config.yaml
model: "self-supervised image encoder"
dataset: "microscope photos of single blood and bone marrow cells"
train_examples: 48542
image_size: 32
crop_scale_min: 0.4
horizontal_flip: true
color_jitter: 0.4
method: "moco_v3"
arch: "swin"
norm: "layernorm"
norm_position: "post"
hidden_act: "gelu_tanh"
mlp_ratio: 3
head_dim: 64
fused_qkv: false
bias: "qkv"
qk_norm: false
parallel_block: false
inner_norm: false
patch_size: [2, 2]
depths: [5, 5, 5]
widths: [80, 160, 320]
projector_hidden: 1024
projector_out: 256
projector_hidden_layers: 2
temperature: 0.2
target_momentum: 0.99
init: "xavier_uniform"
residual_init: "zero_last"
optimizer: "muon"
muon_scale: "original"
learning_rate: 0.035
momentum: 0.95
nesterov: true
orthogonalizer: "newton_schulz_5"
adamw_lr_other_params: 0.00097
max_grad_norm: 1.0
max_steps: 4100
batch_size: 128
epochs: 10.8
lr_schedule: "linear"
final_lr_fraction: 0
warmup_steps: 820
weight_decay: 0.04
adamw_weight_decay_other_params: 0.01
Rows from block 12 of a small self-supervised image encoder, named by matrix and row number. Rows with one number belong to one neuron. Each number is 200 + 20 x the weight over its row's rms, rounded and kept within 0 to 999. All counts start at 0. After the name is the row's rms in percent of the matrix's.
After each neuron's rows are labels from the 100 images, of 14976, where the neuron reaches its highest value: "colour at peak" is the nearest of a few named colours to the mean colour under the peak. Only what is clearly more common there than usual is listed. The data: microscope photos of single blood and bone marrow cells.
# fc1: MLP up (model.blocks.12.mlp.fc1.weight, 960x320), inputs 160-319
# fc2: MLP down (model.blocks.12.mlp.fc2.weight, 320x960, transposed), outputs 160-319

fc1.359,441,205,191,173,172,201,219,207,183,208,193,195,225,173,198,179,216,183,187,193,192,177,209,169,179,204,224,211,210,191,210,219,189,196,220,191,205,208,199,200,198,199,211,198,229,198,200,256,197,232,204,179,180,190,195,182,231,200,246,215,220,194,188,194,203,212,206,218,192,197,196,175,191,195,193,202,214,192,223,186,184,189,243,182,209,216,175,187,206,177,228,179,212,199,170,225,222,196,214,211,219,206,202,227,210,214,197,186,200,153,197,212,194,158,241,210,207,194,209,209,227,203,182,185,192,210,172,192,190,201,191,150,188,176,261,197,219,184,192,269,187,165,194,184,201,249,162,200,161,143,204,207,209,176,192,202,213,201,172,210,201
fc2.359,446,197,195,165,197,209,192,206,215,210,215,214,182,212,231,188,195,193,198,180,208,213,167,228,194,210,204,183,197,195,181,217,186,167,235,217,189,220,187,172,177,206,193,223,235,204,197,253,201,188,200,222,190,167,189,231,197,188,179,196,177,233,164,199,199,245,202,208,226,205,180,169,184,202,204,123,210,186,187,248,178,186,198,165,202,209,215,246,210,204,222,217,212,175,198,181,167,208,197,203,189,204,185,202,216,199,200,174,198,196,170,201,208,206,208,225,189,193,196,191,199,184,180,193,206,190,193,203,217,205,202,167,195,169,264,207,181,204,202,259,179,181,202,191,191,213,202,190,179,228,196,199,215,211,196,198,206,192,173,206,197
colour at peak: white

fc1.75,050,205,194,204,239,207,226,197,180,214,209,149,213,182,214,211,195,190,194,226,195,194,195,177,197,213,202,198,209,197,206,233,197,217,215,186,205,175,224,206,205,187,178,199,208,247,245,277,205,219,185,197,176,184,197,214,177,200,218,234,168,197,222,213,181,224,163,218,192,197,197,168,227,160,196,209,198,219,201,200,185,181,237,226,178,268,192,182,189,198,219,173,173,222,225,192,186,208,210,188,204,206,209,215,183,161,212,194,178,233,240,203,177,172,183,199,210,202,205,205,184,206,209,218,244,212,221,193,191,179,173,197,182,205,209,210,196,195,184,249,221,217,175,200,189,184,161,189,193,204,194,202,194,207,187,226,193,206,214,159,172
fc2.75,044,211,205,188,185,195,231,242,174,225,213,220,168,186,181,199,200,193,222,194,205,222,272,151,197,193,192,203,188,235,208,229,166,226,198,223,205,234,179,203,219,207,221,223,179,180,169,234,212,212,218,254,173,182,218,240,192,184,199,239,178,213,160,202,187,191,178,205,218,220,218,179,205,189,210,172,210,203,193,210,170,215,189,185,187,181,170,165,201,237,215,162,227,204,198,202,206,170,183,215,195,206,194,193,216,224,203,206,194,225,193,197,217,141,194,213,212,199,185,210,203,211,191,193,174,194,180,216,188,221,210,216,213,201,226,197,198,173,221,245,155,228,210,186,201,215,202,221,208,224,183,222,219,160,214,212,239,198,151,182,179
colour at peak: pink

fc1.597,189,194,199,175,186,208,194,203,200,227,174,205,186,164,205,213,197,207,196,216,227,193,167,181,220,171,181,206,200,213,194,187,211,187,210,177,186,212,206,206,195,223,223,160,215,168,198,220,219,207,204,208,178,191,158,194,219,195,209,198,190,196,200,190,215,235,199,207,193,207,195,138,194,200,187,198,201,152,196,206,221,220,186,187,183,217,185,180,223,189,212,188,185,166,236,207,201,201,195,166,207,216,175,172,174,146,155,209,218,254,228,195,195,199,219,204,191,190,204,195,189,194,199,209,232,246,172,184,173,200,195,169,208,208,167,216,200,203,206,241,165,175,164,216,155,213,180,212,204,179,211,204,202,183,154,182,207,199,201,198,184
fc2.597,210,192,185,201,198,203,203,201,190,170,201,216,180,216,212,211,203,204,209,217,191,187,164,177,230,228,203,189,207,190,209,212,195,179,249,198,186,162,217,194,233,233,197,194,226,188,182,214,227,214,178,248,193,204,196,236,182,213,153,225,214,195,189,196,200,215,199,214,178,190,216,160,221,198,192,124,185,199,182,192,205,193,220,174,196,215,210,205,203,165,191,195,232,188,192,212,180,192,196,199,226,198,190,176,179,197,184,199,188,216,200,223,204,172,203,197,201,201,212,206,214,193,218,230,231,206,238,198,197,193,200,197,194,163,231,175,191,193,195,210,197,182,166,205,204,176,168,199,217,183,197,174,192,196,181,199,200,203,213,228,182
colour at peak: white

fc1.495,037,178,189,231,227,193,198,178,225,195,211,191,193,221,247,198,205,177,194,188,218,192,209,206,236,201,191,176,196,187,220,161,174,166,219,208,208,197,177,185,197,218,194,187,208,178,220,181,200,236,218,206,209,215,198,247,198,219,163,134,163,187,201,214,203,183,197,188,203,199,158,205,189,201,176,227,204,159,222,199,186,213,188,217,170,219,189,191,187,212,213,207,156,199,176,225,169,203,195,187,180,240,182,160,234,207,188,203,211,230,194,177,232,200,170,187,221,198,192,223,194,181,234,204,207,218,187,196,204,185,207,245,213,197,211,210,196,227,195,197,193,199,200,209,173,206,202,192,200,227,189,235,198,197,180,161,195,197,236,190,201
fc2.495,033,205,198,222,206,193,193,186,202,162,183,205,214,239,184,214,196,197,182,214,205,185,196,175,215,157,234,163,228,196,210,222,195,196,206,223,194,206,220,193,194,181,224,183,178,188,200,160,219,168,208,206,193,210,208,212,205,177,199,205,229,185,215,190,205,161,189,181,165,229,170,173,201,195,185,198,187,189,182,192,226,202,227,238,197,210,186,188,192,255,202,186,157,220,180,224,195,181,221,201,182,209,178,207,197,176,222,206,239,229,231,205,214,199,158,198,186,203,201,190,245,221,262,209,190,200,217,219,211,202,206,231,202,174,157,236,216,250,196,174,207,232,217,216,204,192,160,175,194,184,224,230,176,184,211,222,194,220,200,223,175
colour at peak: blue

fc1.126,039,193,235,209,206,176,175,198,234,164,181,201,213,216,212,202,221,158,195,209,229,202,236,177,214,245,223,219,196,170,186,210,183,205,230,183,181,181,219,202,136,185,187,254,197,196,180,206,219,219,203,189,196,234,199,205,216,230,184,182,200,216,192,191,188,209,200,186,233,203,210,180,179,247,183,197,200,234,185,159,172,212,165,209,193,185,188,188,227,186,170,202,188,207,234,205,239,195,211,211,201,205,206,189,207,207,186,189,254,213,186,209,212,229,191,191,207,222,206,167,207,190,203,185,203,195,215,195,189,184,219,208,219,209,169,178,222,192,211,186,198,198,172,199,182,154,209,193,213,184,191,208,210,167,213,189,169,212,188,198,194
fc2.126,039,205,196,230,203,168,197,179,208,177,187,187,213,208,192,231,221,221,208,209,188,215,193,192,208,170,232,188,178,208,188,182,209,205,190,229,192,183,183,202,220,180,210,210,240,210,173,229,201,183,191,185,228,194,220,197,199,191,226,204,214,165,196,194,191,222,205,202,234,205,228,187,219,200,165,185,206,190,176,170,213,238,222,207,205,202,201,202,165,213,194,181,230,223,215,205,215,157,198,212,219,211,204,226,202,185,219,215,175,174,239,192,189,191,216,197,198,239,203,207,178,214,216,194,206,215,211,194,191,209,176,228,197,226,208,179,187,205,201,197,210,231,232,190,194,147,229,209,193,182,206,186,187,215,173,222,224,216,214,202,156
colour at peak: grey

fc1.373,387,238,206,207,197,221,196,216,217,201,192,211,164,230,204,185,179,187,210,192,195,195,203,208,204,223,193,147,183,200,195,217,204,204,189,179,228,218,180,209,182,206,223,211,183,155,199,157,219,178,206,217,206,194,176,199,243,195,226,194,183,199,216,225,212,214,165,197,213,191,201,167,210,183,182,158,196,172,195,214,236,200,133,196,200,211,190,233,184,211,186,184,179,230,207,201,170,208,195,202,177,213,188,151,222,214,206,216,207,204,190,210,199,229,201,188,207,185,203,198,210,182,193,202,182,219,161,202,201,206,204,211,195,248,189,198,199,210,201,121,239,173,233,207,214,185,223,191,225,235,211,207,222,202,206,209,201,190,169,208,206
fc2.373,392,231,196,195,195,209,201,204,194,197,177,197,206,161,184,213,219,185,168,229,190,207,164,204,211,208,179,218,217,191,271,165,213,215,192,183,204,228,193,198,212,206,192,193,161,220,199,184,178,212,183,204,200,210,219,186,204,182,224,175,216,181,224,197,194,223,199,188,229,203,223,156,206,192,191,239,188,205,220,159,204,196,215,223,204,195,212,213,180,226,199,182,161,214,190,210,204,184,206,187,180,196,196,203,171,207,200,210,234,181,213,232,199,246,195,225,193,210,206,201,201,229,195,208,214,261,180,186,196,202,203,187,209,188,166,203,204,202,194,179,207,198,229,201,213,209,172,199,201,202,224,138,214,198,169,194,176,209,170,226,203
colour at peak: purple

fc1.275,044,196,227,198,234,149,217,232,190,190,216,147,173,190,182,212,199,232,204,224,226,213,186,206,242,216,210,168,195,205,200,215,186,211,220,213,207,211,202,212,202,224,225,174,231,228,231,203,181,212,188,196,216,228,168,173,223,180,200,218,197,222,201,180,190,186,179,206,197,217,216,190,200,210,176,180,204,197,217,198,169,201,225,209,210,188,215,192,233,210,195,202,235,210,221,202,202,184,189,170,239,188,172,232,181,160,196,195,207,202,222,216,188,156,202,211,222,193,202,191,189,193,229,220,188,193,180,186,185,167,230,201,214,191,163,187,200,227,189,243,193,213,184,157,171,183,180,213,185,225,190,193,213,179,188,226,207,205,163,190,178
fc2.275,047,178,227,228,181,174,214,228,201,152,198,191,203,185,200,217,200,201,218,206,206,194,191,176,219,187,184,173,227,215,222,238,203,192,186,201,209,232,210,201,191,198,204,241,244,191,202,165,193,206,197,183,186,210,178,217,194,174,171,213,203,205,174,187,207,214,208,201,202,196,217,214,209,199,219,214,181,211,193,182,205,199,196,207,195,205,207,178,252,163,202,200,184,193,180,179,208,197,175,210,215,179,183,197,186,200,185,220,200,245,212,192,168,188,218,184,194,227,188,210,230,159,187,201,175,192,221,210,217,196,193,200,216,234,187,217,208,207,178,216,199,185,159,217,213,231,184,206,169,180,177,231,145,215,202,204,219,176,203,187,206
colour at peak: pink

fc1.29,199,215,186,202,180,210,203,203,190,202,201,218,201,196,180,162,201,210,200,207,220,188,177,176,202,216,211,222,190,181,223,192,195,208,210,209,185,213,222,234,230,186,192,214,202,197,190,276,182,192,200,153,213,220,196,142,200,189,209,250,155,224,195,191,216,187,199,222,190,214,200,204,193,195,219,183,185,208,222,199,185,181,241,191,220,232,189,204,240,183,201,171,204,215,180,189,204,233,198,190,234,212,205,216,197,188,170,211,174,200,183,209,188,185,260,200,200,200,214,172,189,215,188,200,222,168,221,215,202,202,184,158,194,183,226,213,201,186,175,232,197,186,167,177,206,201,184,232,160,169,188,184,252,197,221,178,205,211,179,211,199
fc2.29,223,187,199,192,191,209,200,179,217,187,197,218,209,229,209,181,195,179,219,207,228,262,229,191,195,221,197,205,185,227,161,179,190,214,195,195,168,227,181,194,205,224,199,196,225,196,200,267,200,228,204,220,196,186,203,185,185,199,194,211,163,226,134,192,213,239,201,208,248,205,195,174,241,188,224,184,196,208,206,237,175,200,197,201,207,201,186,205,204,223,212,155,209,217,189,198,193,189,181,198,216,214,164,187,203,209,182,198,188,226,165,216,188,194,216,206,218,188,202,166,184,203,182,192,170,236,211,200,202,187,209,179,169,181,214,198,208,168,188,218,192,152,228,193,196,183,207,207,187,239,180,201,227,222,171,193,197,190,219,193,184
colour at peak: pink

fc1.384,094,234,214,199,176,196,191,204,206,233,195,174,194,209,195,174,183,202,191,226,206,225,226,215,181,188,201,197,204,208,189,189,204,195,204,234,198,175,185,203,169,197,214,233,211,203,235,154,193,259,211,231,195,176,201,235,177,188,225,202,191,196,212,217,200,196,181,199,196,204,191,212,213,236,188,198,200,190,173,187,214,184,136,212,202,221,168,196,175,221,202,203,180,215,222,188,194,175,231,202,191,198,187,177,193,213,182,235,219,216,196,173,199,235,192,190,192,194,208,196,197,212,188,191,226,239,191,174,234,180,203,177,210,212,181,173,201,198,201,147,237,174,167,201,200,178,207,212,208,240,206,193,227,196,187,200,178,185,180,203,202
fc2.384,074,236,208,215,189,188,176,198,175,210,199,199,220,225,200,199,194,188,185,210,198,218,230,197,214,206,195,180,201,214,242,176,188,209,203,190,215,248,196,190,212,213,201,199,192,220,190,164,165,180,209,185,191,195,207,160,198,176,239,210,227,222,205,191,227,228,197,193,176,189,220,176,205,226,183,264,178,195,199,137,227,205,205,205,215,167,191,162,155,200,168,202,193,223,202,214,201,180,213,211,206,198,217,172,186,248,164,219,185,207,216,205,202,212,181,193,180,194,211,205,283,226,218,189,195,204,212,200,204,196,212,245,177,200,191,185,201,236,208,197,199,218,205,206,204,212,193,234,213,221,211,197,192,172,176,202,210,202,176,219,212
colour at peak: grey

fc1.329,030,199,201,237,166,220,222,194,154,179,194,204,220,187,179,179,204,209,184,152,192,130,198,209,161,237,231,191,219,183,250,190,189,201,184,172,199,219,174,191,204,234,163,216,204,207,209,180,212,209,187,183,203,146,202,187,236,191,192,181,203,197,172,214,189,180,204,195,216,181,182,161,229,230,221,231,198,224,200,184,209,184,239,231,205,205,213,189,208,197,211,212,171,200,172,239,205,193,213,211,226,203,234,214,211,207,242,211,215,190,153,183,226,177,199,200,169,222,209,200,218,228,195,182,192,209,195,198,201,162,209,194,197,184,200,195,194,210,205,207,210,191,213,179,163,212,229,151,217,158,202,210,175,160,228,218,197,212,154,223,207
fc2.329,028,187,216,172,171,211,227,197,207,241,198,184,211,197,214,189,178,204,199,157,183,187,225,198,208,227,172,213,163,237,163,182,169,173,207,229,222,192,191,184,185,196,177,194,194,197,186,205,192,217,212,185,162,198,199,214,212,202,171,186,186,226,192,226,182,223,203,193,250,160,195,209,186,208,205,177,228,178,184,215,224,181,176,220,214,180,205,205,188,215,230,195,210,181,195,211,198,198,201,222,189,184,190,205,203,206,218,197,240,136,185,213,201,225,179,194,195,197,201,226,193,183,174,196,223,208,183,239,181,206,203,192,218,202,188,201,203,226,222,203,221,242,218,217,207,194,263,187,176,178,209,198,197,186,214,186,175,205,194,196,192
colour at peak: blue

fc1.763,068,179,218,202,214,199,185,196,193,199,235,157,195,256,212,172,185,221,187,179,223,252,222,238,184,206,224,231,203,181,225,214,200,223,206,219,215,179,208,203,195,150,193,190,208,215,219,251,207,177,228,216,206,190,190,199,178,201,196,216,203,204,206,219,211,188,181,200,166,198,175,217,201,194,186,200,203,259,225,193,181,223,186,227,192,208,183,182,224,177,188,212,204,211,206,213,178,183,202,219,206,217,208,234,205,206,203,199,171,222,207,171,183,200,213,227,189,215,212,215,173,186,215,196,216,188,216,193,206,202,174,191,198,213,174,193,172,196,203,174,207,222,237,219,199,188,194,194,194,230,215,189,185,208,192,188,206,197,192,192,210
fc2.763,060,228,205,221,206,192,198,179,205,218,190,186,215,199,213,204,171,202,212,202,220,209,230,214,214,189,191,212,201,210,168,151,218,192,206,212,204,202,192,186,175,205,213,192,173,196,212,180,181,156,227,206,210,191,177,214,202,214,173,203,238,192,210,222,244,177,197,208,147,196,203,202,179,197,172,184,232,201,232,200,203,213,171,215,206,189,193,213,175,213,201,248,183,184,230,164,180,208,180,201,207,207,172,222,196,215,195,195,194,205,217,200,218,229,191,211,176,182,205,171,232,170,232,181,155,188,224,219,180,201,210,194,194,204,193,222,218,199,203,180,210,167,217,227,198,173,180,217,203,222,209,220,210,206,221,235,228,195,210,241,194
colour at peak: blue

fc1.397,237,181,185,206,168,199,208,207,173,228,173,200,223,211,188,203,218,198,199,193,198,204,224,215,196,197,201,199,210,179,210,197,197,191,209,184,204,189,227,194,180,165,196,168,194,205,200,227,186,191,218,181,202,218,202,209,243,206,195,199,224,195,194,181,205,216,204,187,215,217,233,247,198,201,203,195,211,225,224,179,169,187,232,186,207,181,205,212,170,182,212,213,223,164,241,190,215,197,222,219,219,192,224,238,220,234,186,229,213,164,200,199,193,206,165,210,190,214,198,204,257,213,175,185,170,180,202,187,198,194,198,153,200,176,243,180,214,196,202,280,197,165,217,169,207,229,179,206,192,154,199,193,149,176,192,207,208,194,163,178,206
fc2.397,263,189,194,190,196,193,189,188,215,213,195,194,168,186,215,193,192,198,233,204,192,214,190,222,188,194,169,196,178,206,139,196,205,183,211,205,193,194,195,186,158,199,218,228,207,215,204,218,189,167,204,201,229,187,181,231,209,203,199,204,198,209,171,200,194,206,217,203,204,207,178,202,166,193,232,205,212,214,215,269,210,221,175,196,191,191,241,228,208,223,215,246,199,184,216,170,193,212,201,206,203,187,228,146,216,214,208,191,191,193,199,200,205,182,177,209,182,182,188,201,179,181,193,179,217,147,175,196,205,186,203,167,188,208,210,199,190,181,204,255,223,184,202,213,211,231,199,218,176,230,182,239,206,198,216,212,195,200,234,170,224
colour at peak: grey

fc1.301,130,187,214,236,184,197,197,178,192,178,241,180,190,185,196,204,172,235,194,201,207,210,180,217,172,172,167,216,210,186,201,214,231,203,186,145,189,205,204,225,232,218,214,173,198,199,193,228,184,147,231,217,257,231,208,180,182,197,209,205,210,191,199,196,204,174,166,225,187,192,176,217,213,207,204,167,182,188,192,216,231,186,216,198,153,162,220,211,208,193,202,211,219,161,201,181,167,190,168,206,230,178,176,191,195,208,204,214,229,196,194,192,207,175,209,195,186,203,193,211,170,186,203,195,212,156,185,200,190,194,227,235,226,186,160,188,185,198,222,223,207,197,203,234,192,199,225,166,237,199,196,196,186,183,187,184,222,178,206,201,197
fc2.301,135,181,197,194,203,186,216,229,200,197,212,203,243,166,240,174,200,219,170,186,209,195,180,215,198,161,227,191,194,207,237,162,212,200,222,188,184,198,203,225,198,201,212,149,205,169,180,162,191,231,179,224,211,224,240,235,173,214,175,176,223,206,214,220,201,214,204,210,191,202,203,194,241,215,221,171,209,218,214,220,190,173,217,210,207,238,195,219,183,193,227,175,216,198,199,211,225,188,191,200,228,184,163,199,169,204,209,212,185,190,201,214,192,227,197,202,240,211,215,182,204,220,204,217,226,218,185,189,195,194,196,181,174,194,159,228,189,200,199,211,201,168,201,172,183,225,202,197,192,173,194,203,166,218,218,168,193,220,248,169,193
colour at peak: white

fc1.22,302,188,192,216,213,216,206,157,196,196,172,195,209,194,216,192,206,188,213,226,205,220,181,167,206,166,195,188,204,193,235,177,208,200,230,189,174,226,204,196,244,244,230,165,199,177,206,224,199,209,171,210,192,209,205,193,191,194,199,198,167,224,201,180,208,203,188,208,198,218,235,164,200,176,194,178,213,198,198,221,196,194,169,161,221,223,220,211,210,192,197,185,222,216,162,195,192,208,211,161,232,193,203,217,162,188,168,180,231,197,216,225,165,198,201,195,191,199,213,191,226,200,176,200,214,201,206,186,200,209,189,176,213,178,188,187,201,169,194,261,191,194,163,204,214,191,175,232,170,165,185,184,194,200,183,196,199,198,168,203,210
fc2.22,355,207,192,195,182,187,193,183,201,182,195,210,150,233,208,187,220,182,231,228,214,247,194,176,196,213,223,197,202,201,209,204,192,217,226,200,205,196,182,171,222,220,207,200,216,203,203,245,223,210,208,212,200,195,174,212,193,188,211,234,131,212,139,193,197,191,189,205,207,213,189,176,203,196,207,176,183,204,194,230,198,183,182,191,214,191,218,214,240,208,204,207,196,198,170,205,213,189,198,186,219,201,218,154,208,217,190,193,221,243,196,184,204,145,222,193,203,202,196,201,197,192,181,182,213,245,198,195,187,189,210,181,207,161,234,180,188,172,172,226,179,191,215,185,206,221,206,204,207,231,181,180,223,195,168,201,198,197,199,221,197
colour at peak: white

fc1.117,151,188,205,226,216,201,203,206,214,176,213,247,162,233,213,189,218,179,203,211,194,176,196,216,225,218,193,230,211,222,207,184,176,172,198,229,181,212,159,193,216,164,190,171,183,187,202,171,201,209,203,213,230,177,200,202,201,192,129,161,201,184,191,212,201,163,185,196,194,194,192,246,215,187,174,222,187,171,219,198,234,192,232,196,224,214,192,194,155,257,187,204,227,207,159,227,190,213,213,204,177,194,210,189,222,242,211,199,202,162,204,207,221,178,236,205,194,219,194,218,199,225,225,204,186,213,209,206,222,201,201,224,197,209,187,195,184,235,216,188,209,168,196,203,181,198,188,191,212,200,214,209,153,202,211,216,175,203,211,220,197
fc2.117,122,201,193,234,215,192,210,225,205,169,207,205,210,232,192,216,190,232,187,214,202,168,244,190,179,162,230,203,205,209,251,198,203,170,165,230,231,210,219,181,186,181,208,209,184,198,206,159,202,178,202,236,197,207,178,156,201,197,202,195,186,199,214,224,178,201,200,200,202,208,192,247,193,184,147,173,194,201,213,214,214,180,205,233,187,206,180,163,195,209,220,170,208,186,191,198,226,187,207,202,190,209,226,190,147,213,204,191,273,209,193,190,196,191,190,216,179,197,202,169,190,217,204,164,208,191,176,201,203,192,206,217,217,172,165,210,201,242,203,182,220,212,200,189,204,220,196,187,215,238,193,211,206,175,211,211,198,193,198,214,195
colour at peak: blue

fc1.575,359,220,199,198,216,197,196,194,221,180,228,228,203,140,220,224,198,236,197,189,210,189,192,172,195,216,201,185,182,196,199,206,199,201,212,190,184,213,188,195,216,223,193,189,213,173,205,209,225,155,164,193,211,197,227,164,241,190,222,199,195,213,215,193,216,207,184,215,210,197,192,210,185,173,187,194,201,197,184,212,222,184,248,201,221,213,202,226,228,206,201,165,216,225,102,208,221,220,196,199,207,192,214,199,203,203,215,159,215,162,214,222,200,169,230,190,202,161,187,179,191,191,170,196,232,207,191,228,192,198,189,213,208,216,234,219,216,205,175,205,210,202,203,212,231,208,179,204,177,235,192,185,206,194,188,200,187,212,148,232,211
fc2.575,381,201,190,213,197,196,183,220,203,224,212,213,210,219,193,203,201,193,173,162,212,184,209,188,193,221,201,189,212,174,211,185,189,204,199,199,188,255,221,192,178,193,180,214,216,208,201,236,215,227,202,204,195,197,238,156,195,192,195,165,158,191,195,200,213,169,180,189,233,222,186,186,224,192,188,236,198,183,206,218,189,146,206,213,216,184,171,233,191,160,205,193,191,216,156,204,193,193,196,190,193,183,171,233,217,200,195,202,197,199,185,196,203,206,241,207,253,195,206,235,220,202,188,178,195,229,194,210,208,209,189,217,204,195,208,219,185,217,177,175,175,189,218,190,170,224,174,150,192,218,196,178,200,216,193,156,198,214,172,174,198
colour at peak: purple; blue

fc1.604,027,223,175,212,185,206,191,217,182,212,199,216,213,189,178,202,219,208,189,188,183,163,198,186,212,199,259,201,184,173,222,204,190,217,192,214,183,176,184,230,188,203,178,233,198,223,199,187,211,218,175,150,223,173,211,189,244,193,226,179,230,204,176,196,199,193,194,194,201,215,208,236,190,204,192,261,202,214,188,180,181,188,206,212,238,184,190,196,207,206,186,222,191,215,183,241,216,215,208,200,205,204,209,229,202,224,197,215,153,153,188,192,207,187,217,200,210,213,199,211,248,178,187,203,154,222,198,212,200,223,214,123,211,187,189,225,233,190,195,209,223,186,173,181,169,229,217,187,201,176,212,229,197,157,236,216,168,194,136,228,174
fc2.604,024,207,197,212,232,180,187,221,228,242,223,163,232,157,215,196,195,227,204,183,161,157,195,247,225,196,198,203,200,211,145,200,192,176,174,189,216,176,162,156,186,179,208,198,208,218,190,243,196,225,212,189,231,178,203,215,199,215,182,184,202,242,177,182,189,178,187,192,199,215,164,210,205,220,197,185,245,189,172,225,185,195,182,199,224,188,189,182,197,190,207,195,215,198,180,212,185,206,187,201,178,210,198,194,212,231,224,211,189,166,187,211,188,199,235,213,172,199,207,231,179,238,224,201,190,178,201,199,180,190,190,210,209,232,214,211,189,194,207,234,210,234,213,185,175,164,231,177,196,195,228,206,202,206,203,205,175,187,204,194,182
colour at peak: blue

fc1.504,260,176,211,215,187,192,196,147,214,157,158,212,196,206,243,201,205,204,205,238,225,233,183,137,191,218,197,164,192,206,239,201,198,200,222,186,204,209,212,182,209,241,233,175,221,214,209,191,197,157,188,210,201,203,207,175,221,210,217,180,128,172,191,185,206,220,196,198,216,213,174,170,182,153,187,190,189,198,209,202,187,198,214,204,220,246,203,213,216,180,185,200,208,203,158,198,172,218,212,188,223,195,197,209,194,173,191,191,188,179,195,214,196,176,228,195,203,180,196,188,188,191,226,194,216,215,185,215,215,194,180,200,222,156,242,208,196,193,191,216,192,187,216,202,211,222,187,189,177,233,192,192,231,182,220,199,196,208,221,194,187
fc2.504,264,195,168,225,201,206,161,209,225,178,158,212,202,251,224,203,235,182,232,228,209,193,186,166,211,227,221,164,210,188,196,211,206,215,210,178,198,224,202,184,244,212,196,220,222,223,224,211,220,184,183,201,209,184,199,197,188,230,224,190,170,185,195,184,224,166,200,203,257,213,185,222,212,193,204,164,187,190,188,244,235,185,187,181,206,171,211,230,198,165,201,196,181,175,162,186,185,196,222,177,196,195,216,247,199,187,179,205,199,178,205,216,188,140,224,188,219,188,205,176,195,202,209,202,224,228,201,183,207,199,205,149,183,145,259,200,180,214,195,202,198,185,204,220,225,216,201,155,192,208,193,187,205,210,198,176,181,204,204,187,218
colour at peak: pink

fc1.17,030,154,178,188,202,213,205,192,174,177,178,179,223,193,222,201,220,217,205,216,204,162,170,217,182,203,236,207,195,228,176,204,206,199,189,206,168,207,224,192,185,204,214,198,197,203,242,230,191,178,191,177,200,229,223,214,192,198,250,248,164,207,184,201,175,212,202,214,194,207,211,189,185,216,213,214,177,198,218,202,169,194,251,228,207,240,217,199,218,179,200,181,209,201,233,188,195,212,184,186,215,190,171,182,177,152,199,211,203,222,197,208,197,182,230,207,203,235,221,196,199,220,211,208,190,216,195,165,190,189,186,194,192,128,186,206,230,199,192,248,186,177,184,215,203,201,211,219,163,185,197,203,212,188,224,229,221,184,223,184,193
fc2.17,030,171,178,170,208,221,185,216,190,201,180,194,191,245,232,199,195,185,228,183,201,216,179,187,176,194,201,197,187,207,150,237,196,185,225,185,193,193,219,200,214,211,203,195,214,185,213,191,219,212,218,209,210,191,193,215,193,218,158,216,195,199,175,196,216,226,213,199,185,219,219,171,221,176,236,113,203,214,193,261,207,197,183,197,216,165,192,174,181,126,187,188,213,215,227,204,159,221,204,195,202,199,188,205,207,184,206,182,180,188,233,171,176,178,215,193,211,220,196,202,189,193,196,196,216,217,198,199,193,201,190,169,161,196,221,225,201,184,198,201,226,218,184,224,197,181,224,189,199,192,195,198,211,192,203,200,203,192,217,184,208
colour at peak: pink

fc1.282,371,193,203,209,186,211,197,185,187,170,216,195,208,192,220,207,176,196,202,186,215,224,186,205,176,208,187,162,200,203,219,215,214,202,221,169,195,207,171,178,216,256,230,173,195,206,201,166,220,184,201,209,174,205,201,206,217,193,240,175,157,198,201,206,192,191,173,205,221,195,222,192,185,207,203,161,199,158,197,187,209,203,203,182,226,214,220,254,201,168,202,196,172,202,215,183,211,207,175,217,210,196,220,192,214,192,226,210,199,226,188,209,188,243,191,176,201,201,182,183,198,180,176,184,218,215,192,209,197,203,189,148,211,193,250,187,224,180,187,195,215,209,229,212,206,249,196,189,235,153,195,207,260,192,181,231,216,198,223,219,189
fc2.282,422,213,192,186,193,198,174,199,198,190,220,207,222,231,197,195,201,161,189,198,221,211,124,213,202,227,173,190,175,191,207,215,202,184,225,177,216,212,180,180,202,225,187,151,174,213,197,171,193,201,183,211,198,196,188,223,195,199,238,181,196,187,171,196,211,243,191,204,227,193,182,236,197,189,187,157,194,200,198,234,214,206,213,174,215,150,226,247,204,187,205,215,195,183,171,191,186,162,204,208,192,211,196,202,174,189,206,189,248,172,192,212,210,229,195,214,189,191,207,184,226,204,195,178,201,237,195,196,219,194,196,146,174,187,228,181,193,213,215,197,184,178,214,202,205,238,196,191,198,184,207,202,183,202,220,195,196,208,190,205,197
colour at peak: white